{
  "arch": "unet",
  "model": "image super-resolution model",
  "dataset": "regions of photos with short descriptions (Visual Genome)",
  "train_examples": 203450,
  "image_size": 32,
  "crop_scale_min": 1,
  "horizontal_flip": true,
  "translate": 0.12,
  "task": "super_resolution",
  "loss": "l1",
  "scale": 4,
  "norm": "groupnorm",
  "hidden_act": "gelu",
  "weight_standardization": false,
  "padding_mode": "reflect",
  "widths": [64, 128, 128],
  "blocks_per_level": 2,
  "block": "bottleneck",
  "attention": true,
  "upsampling": "nearest_conv",
  "init": "kaiming_normal",
  "residual_init": "zero_last",
  "optimizer": "soap",
  "beta2": 0.99,
  "learning_rate": 0.0031,
  "beta1": 0.9,
  "shampoo_beta": 0.99,
  "eps": 1e-08,
  "precondition_frequency": 32,
  "max_precond_dim": 1024,
  "merge_dims": false,
  "one_sided": false,
  "adamw_lr_other_params": 0.0029,
  "max_steps": 10900,
  "batch_size": 256,
  "epochs": 13.7,
  "lr_schedule": "cosine",
  "final_lr_fraction": 0.1,
  "warmup_steps": 320,
  "weight_decay": 0.2,
  "adamw_weight_decay_other_params": 0.05
}
Rows from block 2 of a small image super-resolution model, named by matrix and row number. Rows with one number belong to one channel. Each number is 500 + 50 x the weight over its row's rms, rounded and kept within 0 to 999. All counts start at 0. Numbers have three digits each.
After each channel's rows are labels from the 100 images, of 14848, where the channel reaches its highest value: "patch colour" is the nearest of a few named colours to the mean colour under the peak. Only what is clearly more common there than usual is listed. The data: regions of photos with short descriptions (Visual Genome). In brackets: how many of the 100.
# convs1: 3x3 conv (model.enc.1.0.convs.1.weight, 64x64x3x3, each kernel summed), inputs 0-63
# convs2: expand pointwise conv (model.enc.1.0.convs.2.weight, 128x64x1x1, transposed), outputs 0-63

convs1.2:485502524506490496491412458485455537607514497491465506477445440463460533539418433457476502503515484407467599424365540512476504387567499511487516452551463540413439464470477562422500462550420507
convs2.2:442433498472488554448504482406477545489468565466605457457591472531467566493527521493541582475524402404532445576435405434444557544509516495432462463470426419521535444520453514513573451504426480
patch colour: white (62)

convs1.15:463503551473615545482483480485554453484514597539510462492451517373486568475481595534504455519531489417481518427492462630496509507534538541578535444499609469485501481396498498463493440485512581
convs2.15:537513504506515391454498481513500568581586477460561521511471553505505505545602508434449400520504477438424498507514555578473494468474518441454427472531507566563481448378540656583517507434524491
patch colour: blue (56)

convs1.49:492493531533583581509487560476457557553583442518420496465497490525495571473530532533435501515457437628426497371546497595449533432593459557539453504478468541513495488432503438506461472525542460
convs2.49:456505507458576491647459564472590404524504451490612509536490618441507442549437521463471569496563514551492523453508484522464516538559461509533539511450467442412474495614453549484538451406533530
patch colour: yellow (42); white (31)

convs1.34:494493496529551516492507442524450480512407517480419404391332497560551503504521481478546525516493572475468487522479470484501501475481490512566501493469481469520497494478471428477396559328481434
convs2.34:483457676482440471541538478503486437445551550506498479454480463470497443533515457529578506479451524456544457531440480480491537491478459390494475573526463524480558490542562575512467398560500474
patch colour: black (68)

convs1.0:518512545537455482441472518456479533541532462536524409484508487532480465476553609506529605438442458469483481483452515478384595499593485440492671480547500541397481510511477473459470454497537479
convs2.0:455575563580531540485494578553450486559581460506459411535532498525439444508583523484551486529549493535607380550623494455488479561495430514416436385475522472486420425489488490548542429514480396
patch colour: red (41)

convs1.1:582477512462378482500455439522500449496501570511509385486405476553468490522472460467488457455526473482448502477424508534504469476503643517434540506568506521391497508507554431432403468498583509
convs2.1:532574489496513508518500571432461535520510399421491366448469449543445496485489537462548559461447549527592512463456523561428522467513503491552456370401521484437480483495478490573477408477503426
patch colour: white (38); cyan (35)

convs1.60:439500464484572470523480440490570547564548521510538499552514492491528554629438510519490478429520539587459610474509565567453548473504537529520509526535488513533493544504452655427537426505453593
convs2.60:408510427445541529547542458412459521513520560459582444453558467438487531442430524493577494517544512528465513542407441444565441464501509460517372451498507435503486458530556594509544502506616527
patch colour: white (63)

convs1.16:436501503531464317511513601479495459521491501485436425499533472431545497496544563446518595506459517448568525586460480457460464451499399429439523522478554512539513458522506502532419568492545457
convs2.16:518478478542452441562429547518509521501465536557469555469535605532501474555540473537564550423523505512636479558486494515449486429544549534489520481461516509437621523466500493499431515493478416
patch colour: black (40)

convs1.54:482534578429478503437422393536513533486397504473510541463569516477488447562411498496579480557548475559550637503500524555514541481496488471621487459530514547419508473490510486512472486435434421
convs2.54:479473517483517498485392531434544463546496522525620480465608511453449486456483545521485522506518468454513464465483420445475473532566490435505535539463448465471440513583526439622549543436462487
patch colour: white (55)

convs1.40:506574463442494512513468513489502443469483544488501471488531427550456572466532546497478442321457490537547427524451389481427447527498528464489499494500517476516360441528522471598571509483551448
convs2.40:426489575519515447534522574479425527513509394509473516543470497422545428470470540457348586527497485507499498469466441495533416511472470543581441476605518530533512541582505466497431453430537496
patch colour: white (38)

convs1.39:428412477570452496486451543454491468397480528526487442462453480569504578456543490483541423569433511462424456489431497447456498444584488523522489469420474523484495342491510517545560528479541421
convs2.39:473545453543467494551507530513467508533460464447520515430559465536522519549515482589605496488445502460463553530558511577550505472447471496478410534442474480502394406488441489525472468550526488
patch colour: red (37)

convs1.17:443501521508479450559545506496467543480383492467422500542495508440537506567452570454531567546462526485502598571457480583527500496479457471432492489508697577481526519579501579507534505521499484
convs2.17:471481601508455540522389609475422521496497458539471640472460530541453443477608495450536452488614469519545504504484563501544478539528608380465546573511522526509484499468539542502477451424539347
patch colour: black (91)

convs1.62:474505489515451527517513476495482431504490510484544526610411527524473551472547526438476529517471541576508436514468468451513452583445508466563513613459455507514441583498467481340507506647539476
convs2.62:488440613558548534436444512446503519477475505517572452431546530489480354570514527487443606475484525540481491482559452533430431481508501429417565540586565442478485563524544462546509452500472516
patch colour: black (36)

convs1.61:446501553523480571478521534493453490490491516492466483341362527541436506442509451460483605587499524525457397521500457473528491499478533527484519477473509523502482552501532475377455568378532484
convs2.61:408466468442427495585569485558423516544553508430461566492495540464497641432516485477480430504528506485535445466421517488509549527481595490569448469509485546520473433522508488495549505542505461
patch colour: white (28)