A small image super-resolution model, trained from scratch.
Model: 32-pixel images, activation gelu, widths [64, 128, 128].
Rows from block 3 of a small image super-resolution model, named by matrix and row number. Rows with one number belong to one channel. Each number is 128 + 32 x the weight over its row's rms, rounded and kept within 0 to 255. All counts start at 0. After the name is the row's rms in percent of the matrix's.
After each channel's rows are labels from the 100 images, of 14848, where the channel reaches its highest value: "colour at peak" is the nearest of a few named colours to the mean colour under the peak. Only what is clearly more common there than usual is listed. The data: regions of photos with short descriptions (Visual Genome).
# convs1: 3x3 conv (model.enc.1.1.convs.1.weight, 64x64x3x3, each kernel summed), inputs 0-63
# convs2: expand pointwise conv (model.enc.1.1.convs.2.weight, 128x64x1x1, transposed), outputs 0-127

convs1.24 081 [127 106  86  42 176 163 117 133 127 104 139 169 155  67 112  90 128 160  88 110 111 126 142 112  95 116 174 115 154  99 101 162 108 103 143  99 109 118 183 140 189 134 122 101 118 100 181 122 197 127  76 143 129 122 141 110 159 164 143 183 104 186 112  95]
convs2.24 092 [129 115 139 139 195 162 171 104 125 125 186 105 165 146 134 100 214 101  64 176 184 128 135 121 162 110 158  70 124 110 111  49 128 130 135 148 122 155 110 110 136 145 114 148 114  66  83 145 128  93  83  85  82 127 155 139 142 150 148 153 141 134  87 121 168 202 111  90 170 113 131 176 127 102 156 103 112 127  92 119 110 159 117 117 119 142 151  88 147 125 148  96  79 112  97  86 147 151 121 146 138 128  65 119 114  97 103 124  92 160 116 179 188 118  94 208 135  26 115 133 115 123  98 129 155 101 110 115]
colour at peak: white

convs1.15 099 [141 118 135  97 145 150 154 173 120 141 120 155 135 129 145 137  86 141 107 157 167 112 135 129 165 147 204 164  96 137  79 117  90 108  93 132 129 148 184 146 159 104 141 120 128  76 110  70 172 163 117  98 122  95 176  76  64 155 136 174 107 222 143 130]
convs2.15 101 [141 100 128 159  96 110  96 111 108 142 111 107 101 121 110 163  70  78 136 149 152 166 102 157 172 153 119  95 146 163  84 136 132 118 178 190  78 171 114 186 147 113 127 127 166  79 121 183 138 144 164  95  97 222 115  86 114 135 183 137 141 159 163 120 121 163  79 186 108 170 183  83 165 129 158 141  96 123 205 120 112 145  99 136  90 115 174 125 121 112 143 121 175 149 106 112 118 119 105 153  99 178 142 149 114  85 185 130 118 103 127 116  83 137  95 132 175  98 169  93  65  98 138 185 130 149  97 145]
colour at peak: cyan

convs1.51 105 [146 134 170 115 150 102 109 127  64 170 110 112 126  61 113 145 131 123 151  95 141  81 112 135 164 134  99 152 144 112 189 137  99 120 112 126 126 171 136 108 140 154 180 120 124 147 159 148 132 120  72 157 232  97 123 140 141 243 135 129 132 139 121 148]
convs2.51 098 [142 157 146 133 180 137 179  98 123  89 127 124 102  86  66 120 158 153 142 122 158 153 114 140  64 156  85 130 174 138 119 199 139 103 144 129 101 133 116 131  93 176 117 174 132 152 121  84  87 111 129  88 125 153 145 132 158 142  85 121 132  94 179 138 117  98 155 131 101  71  88  96 108  87 150 110 168 113 127 162  74 121 156 121 176 124 156 126 178  74  94  73 160 131 127 134 115 143 110 178 114 132 149 147 150 117  98 152 121 116 140 144 127 160 109 175  55 170 240  57 145 192 126 149  84 118 164  93]
colour at peak: cyan; white

convs1.18 064 [101 152 128 154 128 100 115 113 123 106 147 136 146 124  62 172  74 135 142  83 135 190 106 156 132 148 112  98 145  83 132 131 151  62 129 121 140 116 129 104 152  79 206 113 111 111 181 116 182 125 110 119 214 115 105 101 137  92 166 120 168 139  61 151]
convs2.18 115 [132 120 165 131 126 121 125 165 145 162 174 132 125  79 159 136 118 167 129 163 118 120 166 123 102 165 142 148 140 132 171 127 131 120  42 134 121 125 148  93 152  90 117  98 133 131 192 111 201 142 111 154 136 149  95 104 144 125  58 146 198 103 119 111 104 113 139 127 125 115 164 149  98 113 173 175  91 100 133 142 188 116  94 140 142 149 116  93  83 100  89 152 135 107 126 134 140  97 186 103 147 164 131 129 132  71  46  50  83 133 120 135 127 118 124 141 113  84 142  30 103  84 191 167  93  79 168 174]
colour at peak: cyan

convs1.22 088 [102 153  86 164 122 137 106 101 169  89 155 138 130 165 132  90  70 135 116 156  91 187  52 149 184 125 122 193 121 124 119  95 154 131 150 120 108 139 166 194 159 169 146 142 157 112 197 122 170 122 164 138 198 131 129 104  93 159 134 124 114 161 140 136]
convs2.22 093 [127 144 143  62 121 152 124 131 125 128 114 183  96  38 149  86 190 118  91 156 156  99 118 129 182  87 146  96 124 118 108 107 151 160  59 145 133  79 171 126 127 150  88 181 132 136 178 138 121 129 110  99 119 166 125 119 100 133 146 142 132 101 144 110 134 138 101  73 169 112 197 143 150  82 123 148 159 140 152 164 132 133 148 195 150 137 104  91 171 156  92  99 105 134 120  85  95 141 102 138 160 160 105 101 173  89 107 204 145  81 157  67 162 174 155 116 143 169 151 118 148 162 158 132  77 167 201 127]
colour at peak: cyan

convs1.8 116 [140 142 171  77 163  89 156 121 122 106 132 140 126 145 127 131 182 182 114  93  81 130  68  94  52 144 134  94 115 117  98  83 203 100  90  86 112 112  99 167  94 126 156 153  64 115  94  86 166 129  79  91  98 131 130 112 170 147 147 113 127 132 122 133]
convs2.8 093 [177 131 149 154 106 108 150 149 181 105 158 100 137 173  64  98 134 127 114 121 157 118 176 129 149 134 161 103 109 110 105 167  98 135 110  66 158 150 122 115  96 132  93 144 149 156 108 114  47  90 150 132 128  89  99  78  76 175 108 180 100 113 113  89  55 126 128 175 150 146 141 127 112  94 126 115 110 161 136 115 107 118 115 193 143 108 169 110  99  97 154 103 122 126 170 158  80 107 186  98 118 104 157 188 115 134 175 126 155  81 118  67 214 163 140 144 156  58 183 128 105  78 142 126 135 104  92 101]
colour at peak: brown

convs1.63 106 [ 50 131  94 140 155  92 124 124 129 186 142 111 129 143 124 145 120 119 127 159  49 104 134 157 138  65 155 147 210 153 128 109 154 156 188 102 126 162  83 138 109  98 121 144 115 126  77 109 137 129 139 164 115  73 145 127 113  94 155  56  87 117 175 142]
convs2.63 086 [ 92  98  86 134 137 105 105 109 157 140 121  88 119  95 156 137 119 101 122 102 110 163 149 138 139  94 158 101 122  64 134  94 158 224 153 116 167 182 146 180 184  68 118 122 159 103  97  77 111 111 152 163 139  76 169 116  93 187 116 130 117 135 132 125 119 158 206  91  83  88  75 121  93 112 126  87 119  85 122 135 104 158 103 115 113 111 115 127  87 153 110  45  71 127  60 135  90 123 175 164 114 161 124 151  76 147 147 129  73 131 166 175 190 103 137 120 141 133 139 169 120 141  94  96 121 133 134 143]
colour at peak: brown