Weights of a small image super-resolution model: 1.02M parameters, 203450 training examples.
Rows from block 5 of a small image super-resolution model, named by matrix and row number. Rows with one number belong to one channel. Each number is 50 + 15 x the weight over its row's rms, rounded and kept within 0 to 99. All counts start at 0. After the name is the row's rms in percent of the matrix's.
After each channel's rows are labels from the 100 images, of 14848, where the channel reaches its highest value: "patch colour" is the nearest of a few named colours to the mean colour under the peak. Only what is clearly more common there than usual is listed. The data: regions of photos with short descriptions (Visual Genome).
# convs1: 3x3 conv (model.mid.0.convs.1.weight, 64x64x3x3, each kernel summed), inputs 0-63
# convs2: expand pointwise conv (model.mid.0.convs.2.weight, 128x64x1x1, transposed), outputs 0-127

convs1.34 094:61 58 61 54 87 55 28 42 50 65 48 41 43 60 59 23 33 69 79 45 36 46 43 72 24 33 43 59 32 46 44 42 40 53 47 77 73 59 55 80 67 55 44 26 50 54 54 40 38 51 33 79 87 57 67 41 43 67 45 45 59 46 40 58
convs2.34 099:59 45 63 57 69 36 31 47 44 54 42 67 24 55 52 50 44 64 62 62 40 45 38 37 74 63 56 71 65 46 58 35 24 71 48 55 50 67 69 30 50 39 38 57 38 40 39 46 47 55 21 69 68 15 59 54 25 46 63 52 71 53 34 42 62 75 58 43 61 40 57 37 49 51 70 49 42 63 55 62 33 63 61 65 50 47 56 40 32 44 40 62 46 54 51 47 39 77 64 38 38 71 66 52 47 95 46 43 38 64 37 41 52 30 58 75 61 59 31 35 79 61 99 54 34 41 50 89
patch colour: black

convs1.46 079:41 52 34 43 51 37 31 49 36 33 65 50 42 56 53 26 40 73 67 47 29 32 44 59 34 35 67 35 32 70 34 32 29 41 45 59 50 27 99 40 61 59 63 52 57 55 59 29 50 50 67 65 27 43 24 52 64 63 39 67 27 42 47 61
convs2.46 089:45 47 59 60 45 63 61 60 38 49 40 68 51 62 63 63 60 75 46 46 28 24 21 14 66 63 62 30 27 09 44 59 48 57 52 64 50 67 48 50 53 29 42 47 33 59 28 28 48 34 38 48 47 17 29 47 53 46 46 73 50 71 33 63 45 40 64 74 25 39 63 65 63 43 50 26 36 57 62 80 41 63 47 52 52 55 56 32 13 31 44 43 41 58 70 59 45 25 37 34 55 57 86 46 42 47 28 33 56 68 31 56 37 47 62 51 62 60 20 39 53 55 45 38 53 79 44 58
patch colour: white

convs1.43 100:53 68 87 23 26 45 57 61 59 45 33 54 62 40 36 46 39 37 36 53 55 54 45 67 83 49 58 36 41 31 37 59 37 59 65 48 63 68 33 30 54 34 77 34 23 50 44 72 66 40 54 63 37 69 31 62 30 40 51 62 43 76 42 31
convs2.43 090:78 48 78 33 37 68 58 52 32 27 90 50 54 45 53 62 52 56 46 57 51 31 46 60 49 64 58 54 62 59 78 32 61 24 39 57 60 65 78 76 48 42 48 55 50 69 52 41 64 69 56 64 48 34 83 38 50 42 40 46 47 65 66 34 44 58 42 52 36 44 55 38 72 43 55 51 51 64 53 83 72 63 70 48 43 63 56 75 07 47 64 47 45 45 36 35 44 45 54 51 77 61 79 67 18 50 42 58 66 37 35 78 55 32 64 71 62 41 45 76 18 36 61 45 43 59 53 63
patch colour: pink

convs1.59 112:46 45 23 32 59 47 35 89 54 49 54 62 29 55 45 44 50 48 46 56 52 37 35 42 53 45 60 36 60 69 36 20 36 52 38 52 30 39 77 10 35 51 66 47 43 53 59 53 32 48 69 30 40 60 32 21 60 57 48 56 21 21 34 50
convs2.59 113:66 62 63 34 36 46 39 30 43 43 74 75 29 26 89 46 43 83 71 44 54 86 53 59 20 39 60 51 55 49 59 22 62 75 46 53 27 53 46 27 81 85 39 19 54 62 58 47 53 33 34 62 52 46 45 41 48 43 61 48 68 48 47 37 29 41 70 78 40 52 39 51 78 46 40 32 51 45 53 43 56 50 43 51 78 66 47 21 32 40 46 57 59 70 82 66 42 44 72 26 63 47 45 72 53 51 51 60 35 61 46 49 58 46 41 49 47 61 63 56 59 56 37 38 72 32 48 40
patch colour: black

convs1.16 087:58 63 71 40 13 59 63 72 50 48 40 46 31 58 59 56 43 44 20 65 61 44 54 54 28 29 35 33 70 45 37 88 56 57 22 42 61 55 41 40 19 30 53 38 52 62 56 52 46 43 52 44 69 76 45 69 51 33 40 43 29 73 47 60
convs2.16 104:48 40 40 58 50 23 61 41 53 44 34 48 44 76 25 40 44 51 74 33 42 49 50 50 54 83 79 57 43 61 59 65 44 72 36 86 48 45 40 50 51 21 37 32 40 53 47 48 62 65 24 46 79 80 34 54 86 41 41 80 62 56 38 51 61 46 59 62 32 69 35 63 60 45 62 02 64 48 46 61 39 51 45 54 45 59 64 48 69 91 42 53 63 29 68 77 64 40 60 65 58 28 55 35 27 53 25 50 51 49 32 55 45 57 48 73 38 53 52 29 52 51 43 42 54 40 45 54
patch colour: black; white

convs1.56 106:71 29 48 78 19 41 66 63 64 35 59 32 56 56 50 56 72 42 33 44 57 52 28 41 29 37 47 62 32 50 58 42 55 46 53 41 57 37 33 48 53 59 19 59 58 47 26 48 31 46 68 46 48 43 49 60 60 32 55 07 52 34 88 32
convs2.56 086:53 64 82 37 54 53 38 46 45 48 59 54 50 46 73 41 48 47 53 67 65 27 45 67 54 72 52 68 26 41 38 52 71 47 53 48 33 67 66 39 60 62 37 39 41 36 64 59 49 54 56 62 25 61 58 70 45 41 35 57 81 25 78 54 39 40 42 29 36 60 51 50 65 67 43 39 29 62 69 70 63 47 78 47 36 55 68 53 28 48 75 56 24 70 43 26 39 77 28 36 66 50 68 68 30 61 70 58 56 27 34 61 72 32 74 61 48 60 46 53 00 53 46 44 60 32 40 58
patch colour: pink

convs1.38 104:52 54 59 19 47 90 37 37 46 54 66 51 46 57 55 35 24 49 45 49 56 57 71 37 31 58 26 49 59 42 71 56 98 40 41 62 45 38 42 60 65 45 25 68 31 35 63 48 52 36 37 58 67 34 53 62 51 51 45 20 38 56 38 29
convs2.38 097:30 37 66 79 45 68 44 52 45 35 83 39 54 32 68 48 34 50 55 51 64 43 43 47 50 68 40 81 66 00 78 48 63 35 54 34 42 52 49 64 48 49 53 46 38 25 55 40 42 27 63 73 17 55 59 64 48 47 48 35 43 48 53 63 47 56 39 24 32 41 45 40 44 45 55 43 57 60 63 52 58 60 55 51 37 48 51 47 65 28 31 23 59 50 55 47 35 54 54 25 43 32 52 72 68 27 53 40 82 65 58 48 35 49 53 42 28 55 36 44 13 51 40 46 42 57 99 58
patch colour: pink; white

convs1.39 104:31 43 49 47 32 61 52 19 61 25 48 16 66 63 49 47 53 64 70 31 39 57 41 49 36 80 71 63 59 54 53 48 48 59 43 70 41 44 55 67 53 80 47 63 53 43 56 19 43 46 54 38 67 44 49 35 31 36 51 89 28 33 56 33
convs2.39 095:44 47 07 38 41 40 39 54 54 40 32 66 53 59 44 36 37 48 61 48 29 36 02 27 44 47 72 55 69 53 72 45 61 66 43 55 54 65 46 45 65 29 48 24 65 34 56 66 48 47 43 51 70 59 40 22 44 38 60 53 61 49 38 70 68 36 73 45 32 31 68 33 62 55 61 45 66 71 33 60 40 52 44 63 64 53 48 56 23 65 44 58 36 45 49 55 31 38 68 39 51 40 22 30 20 62 27 65 48 59 46 55 32 85 42 86 48 60 21 58 35 42 38 42 66 61 32 58
patch colour: black

convs1.4 078:34 52 35 35 52 42 48 34 45 51 55 67 36 45 61 45 31 63 64 56 53 33 56 70 45 27 39 50 52 36 33 65 54 38 68 73 60 56 47 65 54 57 83 46 25 49 52 42 57 45 41 99 44 54 43 29 31 49 25 37 43 64 30 41
convs2.4 101:68 38 60 48 32 64 31 34 61 43 49 31 39 39 32 47 27 50 65 54 73 52 70 56 65 78 72 23 54 65 33 36 38 52 58 43 52 76 66 42 35 31 31 59 32 72 64 41 66 23 40 25 67 50 65 66 59 66 50 37 77 69 32 40 55 43 43 55 43 37 45 54 30 41 46 61 61 06 39 64 68 77 51 49 48 46 64 55 65 69 27 62 63 59 40 54 40 49 57 61 37 58 21 54 23 44 68 38 33 89 45 66 56 40 68 51 41 68 53 65 41 74 68 58 38 39 55 37
patch colour: black

convs1.57 089:42 42 56 34 64 68 50 51 31 54 16 43 78 40 73 33 45 56 45 27 39 47 31 59 04 52 42 66 44 59 51 61 43 43 36 73 52 11 69 68 32 39 44 60 55 44 57 47 17 58 62 63 48 43 67 39 53 50 28 53 40 44 45 48
convs2.57 101:34 53 35 46 53 45 48 49 39 44 45 38 61 71 34 40 76 64 40 57 57 34 46 74 61 45 61 14 63 41 74 45 57 45 49 39 58 58 45 55 86 41 42 51 69 60 67 54 50 62 29 44 63 62 64 43 48 57 52 55 41 53 39 58 64 65 54 47 54 52 70 72 54 63 36 65 97 58 34 81 47 29 42 30 50 47 60 57 60 41 61 66 37 54 50 51 23 70 32 93 65 29 48 53 52 77 52 68 31 40 50 49 49 85 48 98 54 37 72 35 64 62 33 48 72 44 51 36
patch colour: black

convs1.53 097:53 71 54 28 50 61 53 56 35 47 63 61 92 25 51 18 54 68 77 65 50 49 57 60 63 64 37 59 55 47 63 35 57 43 52 62 26 43 61 56 48 68 71 43 13 28 54 37 51 46 36 71 36 61 44 38 46 69 37 56 62 26 26 57
convs2.53 107:68 29 53 45 38 60 45 49 42 79 51 72 46 39 72 67 32 66 49 50 38 52 42 41 35 29 43 52 72 56 37 57 14 57 47 12 56 65 50 56 39 72 48 76 30 51 45 49 33 55 38 57 40 51 63 56 59 51 55 35 41 28 54 64 62 66 44 48 26 10 47 63 34 77 47 55 41 41 58 79 53 46 62 50 54 58 59 47 42 49 25 30 22 64 61 34 58 57 42 43 72 06 38 69 42 45 69 80 23 78 66 50 45 33 33 45 52 28 52 50 62 65 50 39 51 38 70 32
patch colour: white

convs1.9 120:65 33 31 59 55 25 30 38 54 27 14 27 32 63 56 35 61 53 50 51 41 36 53 33 12 44 43 46 51 36 61 59 50 54 37 63 61 28 46 65 44 52 22 64 88 44 53 44 20 53 53 49 50 42 58 60 57 55 55 18 67 38 56 53
convs2.9 115:38 36 60 43 38 59 71 40 90 40 68 47 48 50 37 38 62 22 64 85 53 46 69 56 55 53 69 40 42 50 67 30 53 49 53 38 48 39 36 60 76 38 40 57 61 64 52 56 57 61 69 68 59 50 50 61 30 57 42 55 75 96 39 71 62 65 25 63 42 61 59 48 53 21 61 74 44 34 52 48 74 39 63 47 61 28 72 51 55 59 56 57 52 33 43 35 52 32 55 48 40 75 45 55 44 61 27 37 48 36 28 52 87 45 60 40 55 33 45 57 66 06 56 34 34 28 46 70
patch colour: black

convs1.49 096:53 55 48 69 73 73 21 61 41 48 47 47 68 99 60 32 45 57 50 45 56 21 46 66 61 80 33 36 78 66 36 42 50 37 46 43 40 39 70 66 57 57 41 49 27 33 53 52 35 55 29 57 21 54 37 67 56 45 43 48 39 45 63 52
convs2.49 091:50 56 45 35 55 59 43 55 33 55 06 50 88 48 56 54 61 62 51 32 21 30 50 53 47 56 71 28 59 83 58 50 61 53 20 75 48 37 38 47 54 38 41 56 63 63 44 46 41 73 15 70 37 26 47 45 51 28 62 54 49 43 38 39 55 71 39 59 61 39 53 63 03 80 57 55 49 35 61 70 41 59 50 62 38 22 59 31 36 73 54 55 52 74 64 50 41 44 52 06 37 28 54 32 53 55 30 52 42 68 47 45 47 36 54 51 38 54 46 65 58 54 27 44 37 63 41 59
patch colour: white; pink

convs1.22 089:52 65 29 38 79 33 62 57 61 72 48 60 72 23 34 59 48 46 53 27 44 59 68 55 68 44 49 53 25 59 37 45 50 62 43 60 55 62 50 84 32 43 52 44 36 57 63 27 36 22 19 53 27 46 46 25 27 45 57 56 67 67 33 43
convs2.22 108:38 51 48 61 52 37 42 25 73 25 48 56 53 49 41 50 64 33 32 36 36 49 31 44 42 54 58 01 33 64 64 51 39 49 55 44 38 46 61 41 51 39 81 72 49 59 50 82 38 35 24 68 33 50 42 56 58 59 35 51 29 64 70 73 76 53 57 31 65 62 50 50 37 63 53 07 43 52 51 62 54 63 24 38 29 72 59 42 34 64 63 68 67 40 35 44 54 30 74 31 28 54 41 42 31 88 51 50 53 41 49 68 67 58 68 46 32 44 27 37 40 40 58 72 53 67 62 49
patch colour: black

convs1.19 081:55 59 60 50 53 55 10 68 46 44 28 61 49 47 64 80 50 56 61 41 52 43 60 40 54 66 41 44 65 53 38 54 70 48 32 50 40 58 51 84 36 39 51 35 32 28 87 55 53 59 14 82 43 38 45 63 44 62 44 76 39 30 46 49
convs2.19 099:45 52 37 37 39 54 44 53 73 43 28 61 56 48 58 56 53 52 40 29 49 38 44 70 52 49 54 24 70 39 77 78 30 42 53 58 05 27 47 36 40 87 47 53 72 52 50 66 51 49 40 63 42 53 55 42 49 27 54 65 15 27 50 54 41 39 78 55 64 53 52 35 40 77 46 37 76 24 43 54 69 53 54 45 55 64 54 43 46 64 63 34 56 32 46 56 59 49 40 20 49 33 42 67 27 11 33 86 58 56 53 35 44 71 47 59 17 47 49 55 51 66 16 54 59 49 47 54
patch colour: pink; white

convs1.6 122:63 30 53 46 26 38 56 36 73 52 88 71 40 70 59 78 74 73 52 61 57 91 44 46 55 34 55 49 68 18 59 50 62 60 67 45 49 60 43 53 37 63 44 45 63 53 29 60 55 52 70 42 45 63 36 72 45 48 74 48 57 53 69 62
convs2.6 101:33 45 50 75 39 32 40 48 65 58 51 37 57 50 27 53 47 46 81 34 56 56 61 56 49 42 33 42 40 44 45 54 45 85 49 63 51 66 24 60 59 30 34 80 41 37 60 73 55 28 31 60 56 53 45 66 38 22 63 42 33 37 43 80 37 27 51 31 51 53 57 44 42 54 85 78 56 62 40 18 45 27 73 46 87 61 58 34 72 50 39 24 36 33 34 60 48 27 45 24 51 27 36 41 47 48 38 32 33 65 50 53 71 32 22 47 52 53 46 46 53 43 52 46 58 40 20 53
patch colour: black; white

convs1.28 110:35 61 50 56 38 44 65 50 46 50 71 54 77 57 39 37 15 65 51 39 57 57 62 49 49 27 59 44 53 19 27 43 39 63 63 39 14 50 37 36 51 27 51 52 30 56 56 83 64 49 49 52 44 67 25 69 29 35 26 40 28 63 47 59
convs2.28 108:57 51 38 50 65 37 69 44 27 55 39 75 50 84 54 42 53 45 62 61 60 65 34 57 52 50 59 59 21 41 58 43 46 48 72 54 53 31 58 47 45 51 58 28 39 49 42 48 44 44 49 53 68 37 56 44 36 50 38 57 06 36 45 69 24 40 55 57 66 65 60 57 99 41 44 38 55 65 58 29 27 44 59 50 59 54 20 55 22 62 57 45 35 60 50 27 62 47 37 45 66 70 73 52 49 19 38 57 79 18 32 14 60 64 44 61 44 46 47 53 29 60 50 44 66 51 15 31
patch colour: pink; white

convs1.52 108:52 48 50 55 47 56 63 33 35 51 58 53 42 44 49 38 75 46 52 58 67 28 57 32 27 44 26 66 60 54 52 64 49 49 32 60 89 31 71 42 31 65 08 67 58 55 56 30 45 65 64 63 59 25 57 70 74 32 37 44 57 64 73 42
convs2.52 086:64 41 56 27 52 21 62 40 54 33 61 63 53 31 40 81 49 56 34 75 68 59 08 57 58 67 49 74 45 40 60 37 23 57 55 69 54 50 32 36 71 32 20 58 70 70 38 46 58 32 80 61 61 64 49 48 66 22 63 67 51 47 62 36 52 73 41 43 34 52 58 42 53 22 54 42 46 58 77 56 45 57 91 43 57 32 61 64 25 37 54 36 60 58 52 42 41 53 35 44 70 39 54 59 34 50 37 53 56 28 33 56 55 37 43 59 61 64 40 60 32 38 58 28 25 23 59 71
patch colour: pink; white

convs1.31 101:42 56 50 64 61 56 21 71 42 33 35 59 57 62 55 50 50 48 50 26 54 51 23 68 45 36 65 55 34 61 52 15 05 51 55 52 38 46 69 36 27 54 42 44 47 51 53 58 56 50 83 57 76 72 57 37 27 44 40 79 45 39 33 45
convs2.31 112:53 72 59 63 52 56 25 58 60 76 62 61 65 58 55 68 18 40 66 46 75 13 44 61 35 35 40 66 54 25 56 61 66 99 51 46 64 64 45 49 65 60 40 50 37 46 35 63 54 58 55 57 30 45 33 74 68 38 60 27 49 17 48 41 50 38 58 43 67 45 61 48 49 57 59 44 43 61 42 39 50 61 65 65 66 67 37 50 67 29 50 47 33 57 62 67 71 50 37 34 52 43 47 82 68 60 43 40 51 59 39 36 43 59 41 24 36 56 12 66 72 55 41 30 38 76 78 64
patch colour: black

convs1.27 069:48 35 40 57 60 56 61 60 38 60 25 96 57 55 61 53 66 27 38 57 60 56 39 60 63 87 52 59 49 63 37 63 55 41 43 56 67 43 50 47 54 68 31 51 26 62 40 48 40 30 66 58 65 38 53 13 67 63 25 57 59 61 30 26
convs2.27 088:52 51 50 53 53 48 52 58 44 49 24 52 63 83 24 68 43 46 51 30 49 36 33 35 54 69 57 49 59 73 53 82 41 58 66 77 56 41 47 33 65 55 43 55 26 47 46 62 33 61 09 60 51 36 31 53 64 38 68 67 47 44 50 46 62 73 45 94 41 60 73 61 59 79 43 22 60 53 35 48 41 69 46 45 57 54 62 58 62 63 52 28 68 32 63 82 50 48 30 68 72 32 61 49 38 53 21 70 67 50 51 46 55 44 50 50 28 64 58 25 47 65 29 15 65 60 41 43
patch colour: black

convs1.5 077:52 22 55 54 39 42 34 51 74 33 63 48 51 37 51 52 86 57 27 82 62 67 34 65 36 48 63 49 55 58 72 50 23 80 29 44 53 62 64 31 58 69 50 70 56 41 34 50 50 43 60 57 38 68 32 58 45 09 52 55 51 48 40 33
convs2.5 099:30 84 61 43 11 69 55 56 68 40 63 48 61 38 38 43 82 60 26 30 41 73 73 55 37 63 28 63 32 63 25 64 57 34 55 47 57 64 68 55 49 49 56 52 71 41 48 38 35 46 70 53 62 30 52 34 50 58 57 52 45 51 54 22 53 50 46 29 52 34 31 35 45 25 53 47 30 59 61 53 56 46 60 49 35 41 74 77 59 63 64 45 40 44 36 51 40 42 45 78 63 51 72 72 30 14 44 34 74 51 27 61 48 43 77 36 60 59 43 47 53 39 49 83 30 82 69 48
patch colour: black